Rows from block 2 of a small sound classifier, named by matrix and row number. Rows with one number belong to one neuron. Each number is 128 + 32 x the weight over its row's rms, rounded and kept within 0 to 255. All counts start at 0. Numbers have three digits each.
After each neuron's rows are labels from the 100 clips, of 14848, where the neuron reaches its largest size: "top examples" is what is common among them. Only what is clearly more common there than usual is listed. The data: synthesized solo parts of chorales (CocoChorales).
# gate: MLP gate (model.blocks.2.mlp.gate.weight, 384x128), inputs 0-63
# fc1: MLP up (model.blocks.2.mlp.fc1.weight, 384x128), inputs 0-63
# fc2: MLP down (model.blocks.2.mlp.fc2.weight, 128x384, transposed), outputs 0-63

gate.163:136141110129136149129071105169112173196126124118096159065131176180112116159044166111094108190156151076088084163097090165107182172156159126109119101149126121107123129149149129158097157168065171
fc1.163:148154132110157183125104151091103137077127135100131082177132145097103101155179107127172119197183186133110155143152139145109095130094147090129089104187116108165141115117122138107168114109113082
fc2.163:202125146156094171136085152121125144074186211142131203217147136093123096156104181101140104148184090104108081134173082139154089143091115137146108166177111140127095094127134097147167102111135130
top examples: trumpet; note F5; note G5

gate.285:113107129163112144085120171148161096169130078165196135089103132057133111149119116151112192144118146071174057155087109051137177128175117139105158151109141159130107161132079057139109127138114143
fc1.285:130148145139152115142148158115091167097118098093154119090169080139091140094105178099154069144184146166086121054116127117068173088103092131165129093104101148111157125128116149128153217111112127
fc2.285:094098113100158154154145114174136108098097143151134137109186152200128151154157058121168184113199167126179130173115090088137143101107120107103131111098108130078198162153101094151087187155081140
top examples: violin; note A4; instrument: clarinet

gate.133:157204129117106086125170124178113137102158135095120155158142079146130129150225148177174092188073157143141142123125175157167102096153127119144145090090161128146078110122133108121088112105105091
fc1.133:166157103198141159145140143079183143071118168073163125153134090131173093129137115185122103097103077126119179120187150119179086157188165169134182131118108135110072101122098074077143116167080142
fc2.133:158132132094175100152145207101094115185190198105125165158084197145102122104062129129139134104115198164151109132120157136110123134107140145099106120133117109095106167133159147125121146134068119
top examples: horn; note B4; note C#5

gate.194:142200136163149133097149155175128151179170174129144130129104152090157088142160156116166095083145179174122151100119053134175168142180107134130137197133129151081119110119145077121085080174149078
fc1.194:100121139093163174165163167165153120192060073118100099129148158150115166095093139184092085138130149127122113212105148170112087126159167101165093097134101123165134170148160115127041151098133113
fc2.194:157158110082131132128110113141125101168165066082106067107162153106153169139118104143086117163068148092112108070146083078120137111143087134161145170129128118148191152103138169192075114127132177
top examples: flute; note E5; note F#5

gate.280:089114150104113083111118129120131098213181119134073125172108172123137098136117148119126116119102114096162145132141167147129109119087133105134084114139152122093102084144108095198161124120197154
fc1.280:119149100105085122125186150184165121136134153129180156167166132082154103121090111112142095138176137086156099136102088165166065147138145095121117164133136111141091095163148051086146106140180169
fc2.280:102189078077169166147147189101116124110172157093115102129143121199152104118140171146157132142109141138125174136132121072188104118111140130142177132137079147097063140107170118118104163130109115
top examples: cello; note A3; note G#3

gate.278:108188160103125100082178118137128089114165125094136050106129114179112143159104077117158116122133174104161108102140110111171066153107131159109117153116178125133113112094120105153120187141102103
fc1.278:151107111161117127143147129215076113107161158167090153115127185087093138090108089152114118046167124137125104157082139161127166165100107172122167143109154110150157148132130107143086149149122143
fc2.278:133143108157140109108146126149140162153195104115180129162123118056151143212161044124146127118092154150104127083111132119178144082161119098121150086129088174112121132090149116183117119089098178
top examples: trumpet; note E5; note C#5

gate.70:104127094137099152098075077160165139136190142140073189107113168097166143167105091106124116135086111143129168048105111141133141093188090163136120155132145144111076123134139112052172127231129145
fc1.70:159110108103155111131062103142083082096135133163176173145146086130132085122141201084132114143112105139159131163142092129132099098130071129156069101122109142095167122122184131180145124116112151
fc2.70:139162158157132149157162165184117136103159137097160113043148183106063103076075110164092204128126103134143114143125155076123082142061175151127124146096153168087180191147116130128163138164120126
top examples: double bass

gate.196:197134100088124148150196095105125122169170123100135102177091123120122140180105152116162182156139180140149128142095100146113107151123167188089176127101188139093149122182122125123109161153145101
fc1.196:097161155185136144098179105115109127162164188128124082116134179150194114072105152134164157131119146057140081199092096133130125174110156126118067084128172112142116113139120149123152092104135102
fc2.196:100159052175114173143084129100136170136191183082128096149169156193121159152157148139170109148127139111104153159161097082144037093121087071117152164179110129139105124161114130126165119090147104
top examples: tuba; note D3; note D#3

gate.54:136101086148149124199123129128057184156078102136142097118167146117178127106085108075092124119121076159217068131136145153094155130189169117116134133120152107144124086087095081203124120130113110
fc1.54:147139159151136121095113175109151132109093159110122147103151052156122096176182104169142104136093074119182183125148115137099168142090126103110147117172147217190097155169155092097142083227124107
fc2.54:116121191118144069124190121139135144123088175099163148159125169193194103119125184143128116136084109119151126133099148128123078141123123129119088174083154159054140081154081114146095097159145165
top examples: cello; note G#3; note A3

gate.141:088116134100163094214155096146098091156071126095091131172096146114121137124172086142117135099177147138154162120117134115158101110140155091071150197092141083095061143054124178120061074171133112
fc1.141:107169148103106135125089156113166184112113095162122178119133142124066090176158099140076141206116129127143114136146127122106092119116139146120168077131150093108149151210071167135109114073092167
fc2.141:150142152063112129110148129121113081079120196168120134129140133095159186107144116130163145190173100165102133139147125101120127122116153108126167064136081135150063147081184149107145084152165160
top examples: note B4; trumpet; instrument: oboe

gate.303:156164165144166206094130137164112153097152122065100094152191123104163133092162094141187144131101152150168180215107115165118092129113114110129083107107156127086104128149128184109136122158132133
fc1.303:105159120085204115129074151178124071198144119153121087056126078140094137135104134114135092140162177119128129043120141120035140145143069108107146199119134137149136110129128124084118133068161091
fc2.303:134160146108201130151154184120148087103129068151137170104156180183114058136093142108089135120108167090130181192115112085151120141126115143088098134099126116094123134149110161112117124186111150
top examples: trumpet; note A#5; note G#5

gate.64:134110100166082149140149081105152136058049152187153164104099155117182125162142159090144141136105186106133121169142124087080107177090081094117159166130127069133108059134134103141209077069148103
fc1.64:122140147199133178152128139066126103079135156151160166180080066120159117071119166077108151157098145122135140113219110146092145099152062124127142166113151127143105083114123096159143104128090112
fc2.64:172108081077117117117164162146167072148133096111090048195114098135140127115097088120136196172129102172119143089118152148123107117114189133196164121148145139135096121153139121076132126153166164
top examples: viola; note C4; note B3

gate.237:131145069093130175122191124110190122155172116138113167137157114065102079133089160199109107166122187156130153128143043156093116128122110142151148143065075120130059136134133130106139126141142111
fc1.237:152129160139098111107136181140111159169172137128160152125158152085094076159171102152131086141168083156144102127142154076096165080140149182152181096115179164123132185114097108128100114214131076
fc2.237:175174171056125145204157114040162116183161123109146117094104070135162062178116074177149149114080142149146149160142161142140076126103130087115157185113100137106147143130127127198132117157164188
top examples: violin; note F#5; note C#5

gate.272:124101096173125068111148110113162112181092123110172121124110128103125091093134143138141107111085136147122103146065110126063185107103083117095146133138120078092122120203153137133093116143098115
fc1.272:161109094130165074067126116116141132060071101122165119111096191164108186067125137153128084134115163144089138159140095146088096121090098117107129099113149170135128182095210155181113213166100110
fc2.272:146150156099131130129133095162163116108137143123146125166179179110087130105144080151116106161121124172147122091176155113117120110100113162106163117182125152098110123138128067208175130115148115
top examples: cello; note D4

gate.168:126165119135122153094115147112084095092092166136106170130125203190101138181152141138172114138149161160156127164137154161112108106093120134136125132092138143174111188141113107116077154094103095
fc1.168:154168121107129124117117096115079207111163144187153203126104134130120123165157151160143093126096128158223077120117127147118091116159100102132039081075143148211151160214165089122140193115120145
fc2.168:106121149115147153102163183079153093129069159117123115090155170162129124108159206164080150132084091071115082190119098096125109177156128078134184171124095175111150094171111150111179127161127176
top examples: trumpet; note D#5

gate.331:049097093141166101144063034190091131117151136133123125087121138117112103184184196064077088129143111113148154068119142120140189130093172176130110126088157131057101127123142113157120133123106136
fc1.331:153139133112095087144106166082148111100100128102061119211091139139142159064139176120162155120087167088112089154068147153161151142153168101109135070196105111137187116202127095105115118116166097
fc2.331:165147153083124119132120088109116106156156130090080120167143117089113170121114117173078128090161094088172123094127141128186184117130106142085096118145119112150123099112121109105131175150129181
top examples: flute; note B4; note C5

gate.39:189162156162143075119106099135135120127126101169100099081120144106107120172123102110115114141110116139086142102133159161090129149104096099135128157106122111095138127070113175143064104209185157
fc1.39:175170135068092117116137123106156086107196138149135105116233099084111082130128087117115105202145121143129120156114128098160166131152103105132146189128106154120142121047163193112100107152134150
fc2.39:154147131122203188133150112135148127150106176080101123141134179116155100122196102125135165114134159107108132160048144146151083209111125055097094138098103181174131125146126088113114135220142131
top examples: note A#4; violin; note C5

gate.147:067120105164192154152120164149136166131166113107104107140159084120145150076142144146064124155128133138135085138082071150150156160062108190118130083127117124101097147168107114120070177115174126
fc1.147:063192131093121141146128171127122105143078153159139121148142124113118082117141138118138096107119133138118170040128107134171105172108129131142073117143133140164164118208111193084153117153163157
fc2.147:122122161175092086200096121037073146146154095095138110106140167168148174149156173138092172138078148158107075103156126125168155089151130145085111116130174142127139099117147162155169111147138108
top examples: oboe; note F#4; note F4

gate.61:182109156171126084086111109129166143117111111120135141111085119137126151129106116106147147101186131122142143109102130112108122128137134181111091099114164131138199082155140160156144139065170092
fc1.61:127125109073138122108161118178024117196051143118129111151145140137136096153112157123135099132107189151135086137129090134116175120195094179127077166141164171133092137142067155122112155151097101
fc2.61:114140157101131170149103084130140126078114113141098081147150135097129154121124066120130101159108195179122141142116133077157089064165132092122152165099122118145137162155106158127128127150106101
top examples: cello; note C4; note A#3

gate.135:092182097116123105220141061149151142094160149146153079108107136142120097116116076103133124157172118198151185100093109111110108110125163199144091164200096144131159154083113148158142157090118145
fc1.135:115108131049165158229071134089121049167106121139122115116134103135162117142101093132135106118088166079129080121161129161115162111096146130141116153119125055146144131153120092138129120145160109
fc2.135:096146077106166158133137158150131113157110157107130153086119106132107077156161082123009151137115189044107086093135142083139189072079108106132145093120127113128112123138125141111116127146111189
top examples: trumpet; note C5; note C#5

gate.304:090098060125082091091079169091156098093116077108115124113159159165189151100190130127117080140102139156150119121118134069103071133132201153094109128102150173093167110094090136108082087073082089
fc1.304:179191158132036148141032146142146130074114155200087148145133120081102113196131123137136144146097132154162145098124135092117095112094127148157098120132168121142106128158099139118124143139107156
fc2.304:129100130094086162096115158118139133070144140180153138114086085052149075073183131208122117112116098124113075149144101151127103143133074072137150095125172179072100106165082139061117099136154109
top examples: horn; note A4

gate.79:102115142069098153107138136164144163215168133138105090119141129149167146138098094126117126146163186073130155156149103095191125189086096171119120124137099135122151128097128185124113065098165121
fc1.79:161112100166108129190178136176086073127144148170133104181111183122100125174151163177165151204131129062169057183137101152142180084119184116141119152125127077130124191148135057107112144171114113
fc2.79:123168149098107124184138146116154092057195150106131153137143121149114166215127080104145192123168150145149073099128129073126121109116125140119118127164138099163127099067176091159187096054118149
top examples: tuba

gate.338:108175166141134164150173119150138066140110113165116117168136096124124061135209096182102072130149123118102148148134069141137183125095104168121133118129103133126086135110152058134107121109176107
fc1.338:146051140071137114113065146116155202144096110139136125109121130132153108149113163106128174121163136138154121105182158083090106091120120075140169097112111142119185105150130176146144119111164195
fc2.338:111156104121121192177129104167088105152139132130090111096142102141208046144108096115146119147113093170118118096057163104141166134139200159173112136132077121059070124114125112101125147107145080
top examples: tuba; note A3; note B3

gate.293:103129145073094122151155086161107123151131079175126098153119145180085147144030092107155111149105131147128099117105106083152120101080110145199173106099113081094175100170137171221189137155126161
fc1.293:172145125087122110126144114162140120141132200156175186146152144141043147127085099180129144085109120185118100130122129074106065138119114105121124080156163116110089142190103100167150117178105140
fc2.293:111163104170139132070092112145145159090107169057108124144123140148187154124224179117169070145098071083142125085120108142116101125155103138112114047140132183137119106108168097125070131088129153
top examples: cello; note A3; note G3

gate.130:114124088085160115101090137095100133159067093122199126133126132099171136113153151107125177135128121150147075191132113080182110114205210171128115138149113104166151115060113122134119133148122127
fc1.130:114124195116097140061193118156095072092184128106138052098108078184113142116076154089102174104127158159118127078132127090100110156197078118143118158142141157130128146062110174191156143135095107
fc2.130:197151103179128133160093157165137152139126129111123048142070123164118142097135124132150156141149065113085161200115104151087148100121189174136156093087126119124097104119141136153086152095134114
top examples: viola; note D4; note C#4

gate.165:121069099149111193103124121129087141167138137089132165150113189169132074131108168096121115145157087131112145140134108185112189107112125130074143142168107084125131131190166106095152097060127155
fc1.165:114091124174069131101059105086086120161118162117126110156119130146144103177124093082145079153153160123097124176106068125069155112106076109113142144153118083122158103102181086047132122126132101
fc2.165:072125138103108152142162164093096125091099092145099167102126138077144106125113147168185090116150122116131086168154069124124120150138073095125098172112092144013090115152186183130143097189117146
top examples: horn

gate.159:170111081155161124140163120177153128139086151086187089076127094102125106108139184111080073159114139143151151180042168149077131106139120140120150159132101088111134154194147134157112097130126120
fc1.159:100117151093088178174178130148136118104129107148160129156130073073112138166106099161147159112136136099111157136134121145166168138110091142133144134152146113115150108142092101173145144159097138
fc2.159:216120105127143152063116158078132117126099109165069135110105127108126114143175079126096127105110142129157110097122125146110117103120104127112085103132117070169123067073110138162146093123135133
top examples: viola; note G#4

gate.283:143116093107116098066110126170093116141144095134090149163113111144142096207101155150135167093043203121175110172123125112138175141152148142157126098106198210133143153138106049166146111112158145
fc1.283:147144107143101062068066140099091137116133155160086164080107116141103098177094193115161137113094170122140084188134096138116126150189119097167167092105161156167184102139171084108073078142147126
fc2.283:171124148124148157152080195114123151122093163150162109136166129114123161111170115108126142096140115149133135099070148121090172099118202111082135145129136193170055128158084144098116157125180127
top examples: note A#4; horn

gate.13:169089096158115056103107090132151121122103151141196151209159108117106094152096101154205121138113138145069096183137088088146092105164169103106129099141168092169115126116153143138120050101169106
fc1.13:132138188159127193137149102133118144117112105120126100115124120121101168143106099163133103098112118154200105182129123101128112103124148127120095080114083118058127123121123130123122189203115142
fc2.13:176185154055173181188090047121170111137133047109098188137128108149134143157156197101138123135090165122136122192141145098139114132134080122153118131151084163120148107109160110130091167116122107
top examples: cello; note B3; note A#3

gate.210:099106166179098069141121085105102083124131149131148108141143153127102136159109072152088047136160128185152108093124146134131168111102173171103169173135098146067158180109128143171089189093163163
fc1.210:096078107113104170214104128143137148106044120139151163118129190158124104135091145103147168099110127091099108139113154084103117180131151138101120146105115140138176116127099138143095119095122065
fc2.210:084147101059173159129111130096151135174109152119120177124092181143157113142123061125145127170140145112117133048197142103158138135129199104182144119123120130092065134114129106178123151156074091
top examples: note B4; flute; instrument: trumpet

gate.195:165178100131081146111126096101129139089099149128128201155112112162144121121086141149129134125119167089152084111100148172132140136103096132150134117124081107103184162108118101112098125119174172
fc1.195:110107111173135121095128135138192171133178131119112069115131117099144124113112124156100135110139085075190157099115121138121199129099156128123091104159134112126150093110154196172089185117125162
fc2.195:166126132170118158137139116102138156113061107112151164150169131228108108121107118171141162100100088117125106114138113141117078166123134077137105179142121128156148121195102091131067137085122120
top examples: cello; tuba

gate.170:104058117115116085189185109155127136147102099107150102072087118095133142135083166130141093156154101102143062155120109121173156109152134140128122126144092096069158061154160168092105164124158147
fc1.170:189104110146162076127067128137147150153115176134125166141077117151142124166146145227157162085135178115146115232134152100117107166140154135134119098113167191128085136177112158126101142128132181
fc2.170:136116172135182122094128102154098103169092127157154142141155128119178061134143154121146154128115157194121139160156170135093146088234141095145126115096159168106115174121150199078102168162150086
top examples: bassoon; cello

gate.317:119197137167092127138142079119140128101109155152164131112155131086098121164090098095173167109142162153132153134118109134169211078125122096127152092140182153102136129121084122145110130134094044
fc1.317:140124158119134148107144106182095159100146146131153143189167120132105124120140189083083107138134180116115169140135114135138184104106150171127145115092173129069102153186130074178099145091160081
fc2.317:146042207096153075031091107138114148120113121115139096152149093091087135109146100153127151136122127134127148120060125117098152092142116074084108156092091150175100155111141053150145099178106146
top examples: tuba; note D4; note C#4

gate.43:137116135108095118158136094148143145091144102066115132156113147103182143126180133157209106107185135072139103079097095120149087178081179098144147087103176113119114209154169123119196074102106167
fc1.43:107160125119092119088081185093130131058121172106147117108140162094064135078140116135157108083105109154149141127098174105101138103157130154093099118181118159165193105128185098153202108143138127
fc2.43:140134141112146155112174161174098134125112159144166113137078146105149131072156171120144094098141127165149089155156082105100179169111120158177070132071142199153128173146114095072147185125072122
top examples: note G#5; trumpet

gate.101:187182119147072181128108112097116147142108116134114119080133099058123154119139101100153180044138168138206111148182091102120144151122193116104113143119158138171184104162162114106098129127122150
fc1.101:108148182155087120120138101146136153152168079139116160148171184170173090182121128143133110111150157099126137149127139166092109100170214122130115134108086139094081072145116153135183139124054178
fc2.101:194119063076119121062167132130065132107169161089152122146105134111148099100112151108145109180122134127121143159145115108088146155110139082157141125074124085166126130151171122108172172107121122
top examples: clarinet; note F4; note D#4

gate.58:078122159131161117097163130148156170149103139126151113074133154071078115136141146165160116145137189181145127083127145136152139086124131078117075085076121155094133091114065163118093146176096195
fc1.58:130126132152058133130115154120119086130135103077100103155148095131174163111115163083152130100162168119150076118126186100119106138163127164080153163137115145094062115148123146140161144171141145
fc2.58:075107089174129138127073113196164087077133122158112097148143134170162086102143131119121163052135107086121110138120173131164188138134079122090088079124106142173130151134107147181138108095084208
top examples: bassoon; note D4; note C#4

gate.268:147141159106139225147118142110113156126110101092162139126171155165124094138180179113123070139185115113075159135137121138072075124102090118087118111147088123149064159120099152102152125130148159
fc1.268:132099160121149112174128150109052122152136180173112165173098154192094137113158135132116054125175177165142095147083115125124112092136111126128168160168101080130115147100098134101107144150159120
fc2.268:077076124173142125168155121092115128121200124188094127147090150127122140119114072154150088163156167128112131134182148113136166099115108115166148180206167138098076123104132133110144112087153084
top examples: trumpet; note G5; note F5

gate.27:140188178130133156099151105125134138127076089049112155216093177163111132118143220137186085118195133174142139191129112093092151136114131083135083145142166166153109139105203094146105076136144135
fc1.27:167115186155116090073183103158147174169113146096186142139085180077132132138173122113134134121157131155094158182110085162131116117101149073140091151150101098150089120078122155108130113168144122
fc2.27:156080191101123113134168154153113130137141135216198069138146144142159087144097136126147029145135159162116162175064148126135049138150120162167102116131122150155180159129099116155123131108140127
top examples: violin; note A5; note G5

gate.162:101083156122138162117104153098103137117178115188139188128191122097118158184179121119174124134170106104150122122101141141153075166156167097108190173102085158122088128117085109124082081125167157
fc1.162:106146130189176136123139122119091104106116100175141109197146103152144164161126162159106162135213099120175204139084157114135111113153146098137155085119115080091068166188075097164107136139107199
fc2.162:162072107123151102147132128153123084104152154120169105178124124138119143087090120118068124122196053159172135147127144189092133155141090128144176110099147143131148067136131148097125194189130113
top examples: violin; note A#4; note C5

gate.32:078168117121120140123104132119112109118114156069121145137145154066094132172082139114111123133127116164058183133112126190177114118132128129164187152108100206130133151125136137058114094167121172
fc1.32:140168110103148146152143173080077139162138124121172147112141116133095162116171148098101135083129081139145098151190133091120127133128176077168092120138130137082091104054087110137125056161173136
fc2.32:075122080097146146081099163136118098194189108135119123133157111126071103119108137186099163179097176140135171140161116085149086173174156090137076142172144103153104086073134103120118116157168078
top examples: double bass

gate.209:146130087097104162104115085127128119141160084145152092135136148145183109133123131133182171095101180097096152100154118202081099108072055092131148145188167178073094108112140133181113151100131135
fc1.209:161061159119088152094140133153162126149096102152121126146142115093180102116096135174135140102121107075123104073127084156112094152065145063172134173134169147099112109127160116163112106141148130
fc2.209:175145141132119152113153136191090124170103113138107126151106147118160122165188145139191213136127146153145085153127122118107140126124067106129103115235061145135146138099120122125120184092128091
top examples: violin; note C#5

gate.287:095097101164138132124148105107142222122070098062104152145122120167185212159131164145115129099092089115087139115171141111047096129144076090135138136063109109099150105100138070129067142133170167
fc1.287:150140154139157092134066118083128092114105052126111081098115092192125148169111104176081102135113093084129139134141136114046169119125146117138118126127126152187149099195193133099122168158163113
fc2.287:095111080140155176098091131127088118188178130100162116053138071140102090090105163151097125138145121082141126097153111170113154107114140154124104098130138176101151119100114133062110176116136159
top examples: trombone; note F4

gate.187:121139104078155081122150161143097173086132152147157082124114162139134138082164109174083086152125087192142157079158144196116123133184107164109193126174100076159173131026125088128116100127182188
fc1.187:084149087086113154157109104069122178094116119147129145105146135095168149165132117086161140084136079096120126125126144108132201063094116118146124107106136145085132109198129150206084103164149086
fc2.187:116142152123068135144096093133149105084146183141118130075147140188152135125078129132078077147087109095084054152124143113133079170048181111098171105140142129121093159133173078118146120137139176
top examples: double bass

gate.350:146129123165180115120124092165082118105157124144180111137081131178116117123068110109119078100121171119159137126117153081155188143157124157110198119080187124113137169153117092118134158055150109
fc1.350:098148126108126113075152230080127154189120153140101128136132146094122142187089153179112109146106102114133139131130085121115110130131119162115092130171101160145124121120091085143152137159148181
fc2.350:144136167119132109131111178078128148149070150141152164172152162090139140113115151168114086151179117053110139102126105129101120137114075135060106191135082126153094114134109193150124120144159146
top examples: trombone; note D4; note E4

gate.224:106115096145117102146171166089174152148157110134090136174073171131196204150158096100172111183090125112105119123104071117143120081153123097135156145092168139157134078106141154093132133118118132
fc1.224:078180110117178132135090096093152149153118142166143075169119146087125121108128148146086095210152188105158103076174088079137109107113182138137115098160112101108152166087125183105117107097118127
fc2.224:152141188146110122160096135092123111116139123146146170158114105108174164092161180169130085121143133155175122124147105210138091094085127092138121142105138077135134080086128085138101099178111112
top examples: horn; note C5; note C#5

gate.167:147116135122128139138173105243145175092151132151109096098107116147120137128136101179110153133180111141106105161150128128090134107138072164087185162148118113170075129139120118195096197173097108
fc1.167:102158109125122078111088157059111086143124082100124136141134124140163127156098178097147100103070159111118133083132124160158102174131185093136083116084106167070166119122128166066144050065185143
fc2.167:163145083151122138140134139044115084042097122070133141168133086106098134063124158067104115154114125156118167160054129133127190182180124163185126149107101125161155142144118128121176081144164086
top examples: oboe; note F#4; note F4

gate.74:099153049081107096106189101174167092113127058086111115191117098148111133161092196116164073123134139082102127142103120115090133091139098172148079105119082126157133198154123163174138119139159150
fc1.74:158098138079137172132066162159121161173105111174174079095073121159146166138176084060154152183197100117146089190158112112079141183103136099171126148162095139148118128123111104090133166081133121
fc2.74:185143123113115097103068129152088165144106162142135165065130090095098118083086087085075126115102108140098103123126115123150107180144104132128151129131188140171132135107083183096098109080093141
top examples: viola; note C#4; note F#4

gate.363:112090116195174139120137130131104161138140144086123173178164106195165110104137192114113125182147151107162130133154170068137158137190191124108059087089018191126121160083129112112167136092085120
fc1.363:130189164082147128124120117118185099158139162139108106095130108074093079091076083161153143120093117167109145132128105148157114157119108166141188150136169105124039088126085143103134077155132093
fc2.363:142150116135144091166150152100129138121103099150095085089078101101137125159018110102122143131093121076135136139136112136146081126093115142209101156122110092124137155124122135197131125111100089
top examples: horn; note C5; note A#4

gate.81:083129074065134152096142096151182125166139139179094120092141128154199117105124114133154103120103180104150165110081135163136096115147123172139125167123062146152132120144147113149106122066115197
fc1.81:110134140111084097145127102185125124148165094133175152149105070147179092123094131100173163132102094124093156087100165162119132175142082087151127175066105155037172088097112138141050093120166106
fc2.81:152184070182132120147116129144106131132072126122165189172061143108158143117176086088096132139143143088063095106124122129093146156164133098135118176113144180121110101122133139145143055111110108
top examples: note A#4; oboe; note C5

gate.330:159155078144067131138136156176136068129133078174155162146154107070116109159132153151183109132116076140127066095079157055128117114124180145129138132110216137099110139137147118155148095122151068
fc1.330:135162134135114134094067107086140163107070085138175151101111139167135148127166155122125119122122168132050116110097141116076095075123096142087109084125134162126178118107099139070172116129087200
fc2.330:145134106115102092165137077127117106096118115170101123143171174188098125142111087162131140077179069149105087114130103125130133105151158138129150104079088104132067146127107124068069132188129155
top examples: note G#5; trumpet

gate.5:097194176133068117179180097119140086103144172136098150118164121138069140153071112144084141149124102106129122129152135107140097129137138167159131184109111177126092145154080131091137122152118115
fc1.5:130158138146165104133114093182096117124120106123184097116147183120167110095094163077104115100130170126131106094171098107105117141133116200155073163108164157099147095183150106121166154075191087
fc2.5:157108141155069177120095107081113105083118129146120077096119084143155119156108083188185109089103136115078113083113135145061128098121142116129122106043118110139120178183128055141191077128140116
top examples: clarinet; note D#4

gate.108:131136134202181094121117118093148035135123170158098163025088097165125163103125160144074135088090134117145153131104112152148086162113135127127136061119186194162110094150168111130131087159125121
fc1.108:178211112219091120089113095076101091074082143125150167174132145126090134129159150148150132100107152123138073078181151086127120136137124120141164098138178154116119134162130136171170120121078087
fc2.108:129125094106197153105083077127112196120128134163138116090178125112117114101138154170138182104136136091096099077132182092142078124114116109119114100195156149125134110091167165134117105097147093
top examples: viola; flute

gate.48:127120087159156134109102150115118126111137158108130091137120142110223124142083154103135093170173101163123075115087106165088161150124143113127038095132128175126093142126151103176120101147119098
fc1.48:089143130077134180171140108102102136083082140095200088107142136134173168088134121088100109153181039156077112160145106122143086104108088141099125150105123170146103108136143101092087122109104117
fc2.48:158114152147159122105099112138109087140117083165101093157125068106128057154124080095123097143130107117123156155108119133117096105083087141057126110191134154161140055086165098121065118103083116
top examples: viola; note C#4; note C4

gate.367:152165137169146187121131079132147160131117125106131120128102134134098106115131142150141131158165090103096167054114105050130212163111102113140139152172144141078151078060147158080151148129138160
fc1.367:131115140139120090171121155167137175070137115109084131114104109159143147076129137108083203197130139078114142068109109150125083174168177168141123107108138122127167122093093132081103090088129170
fc2.367:100145197119080178142177088161145112095131121113193124091138118057160111139165201130114123119129094114146086071168182058092148100141110074161115079123086168146107151147142110072165120101207057
top examples: flute; note D#5; note E5

gate.299:126130133160134079136160138073132068118144110142151153145159160109067060141111088204094139085088098099072136123143110095124131128122139211129113102147121139140131151137151106106122073121153128
fc1.299:056091092140135149114161097152145138162112115137131096160175174110089105085063080122173192132126154108170064151097103089098143120128161169139101090130124102142111099121097110129120080123119170
fc2.299:103169109206165160149092156116180158131137076126084167091175125112096136166157163091151134143135133095166108082095139121117164136136136161130148138146126158087130118117140175098130129142113047
top examples: bassoon; clarinet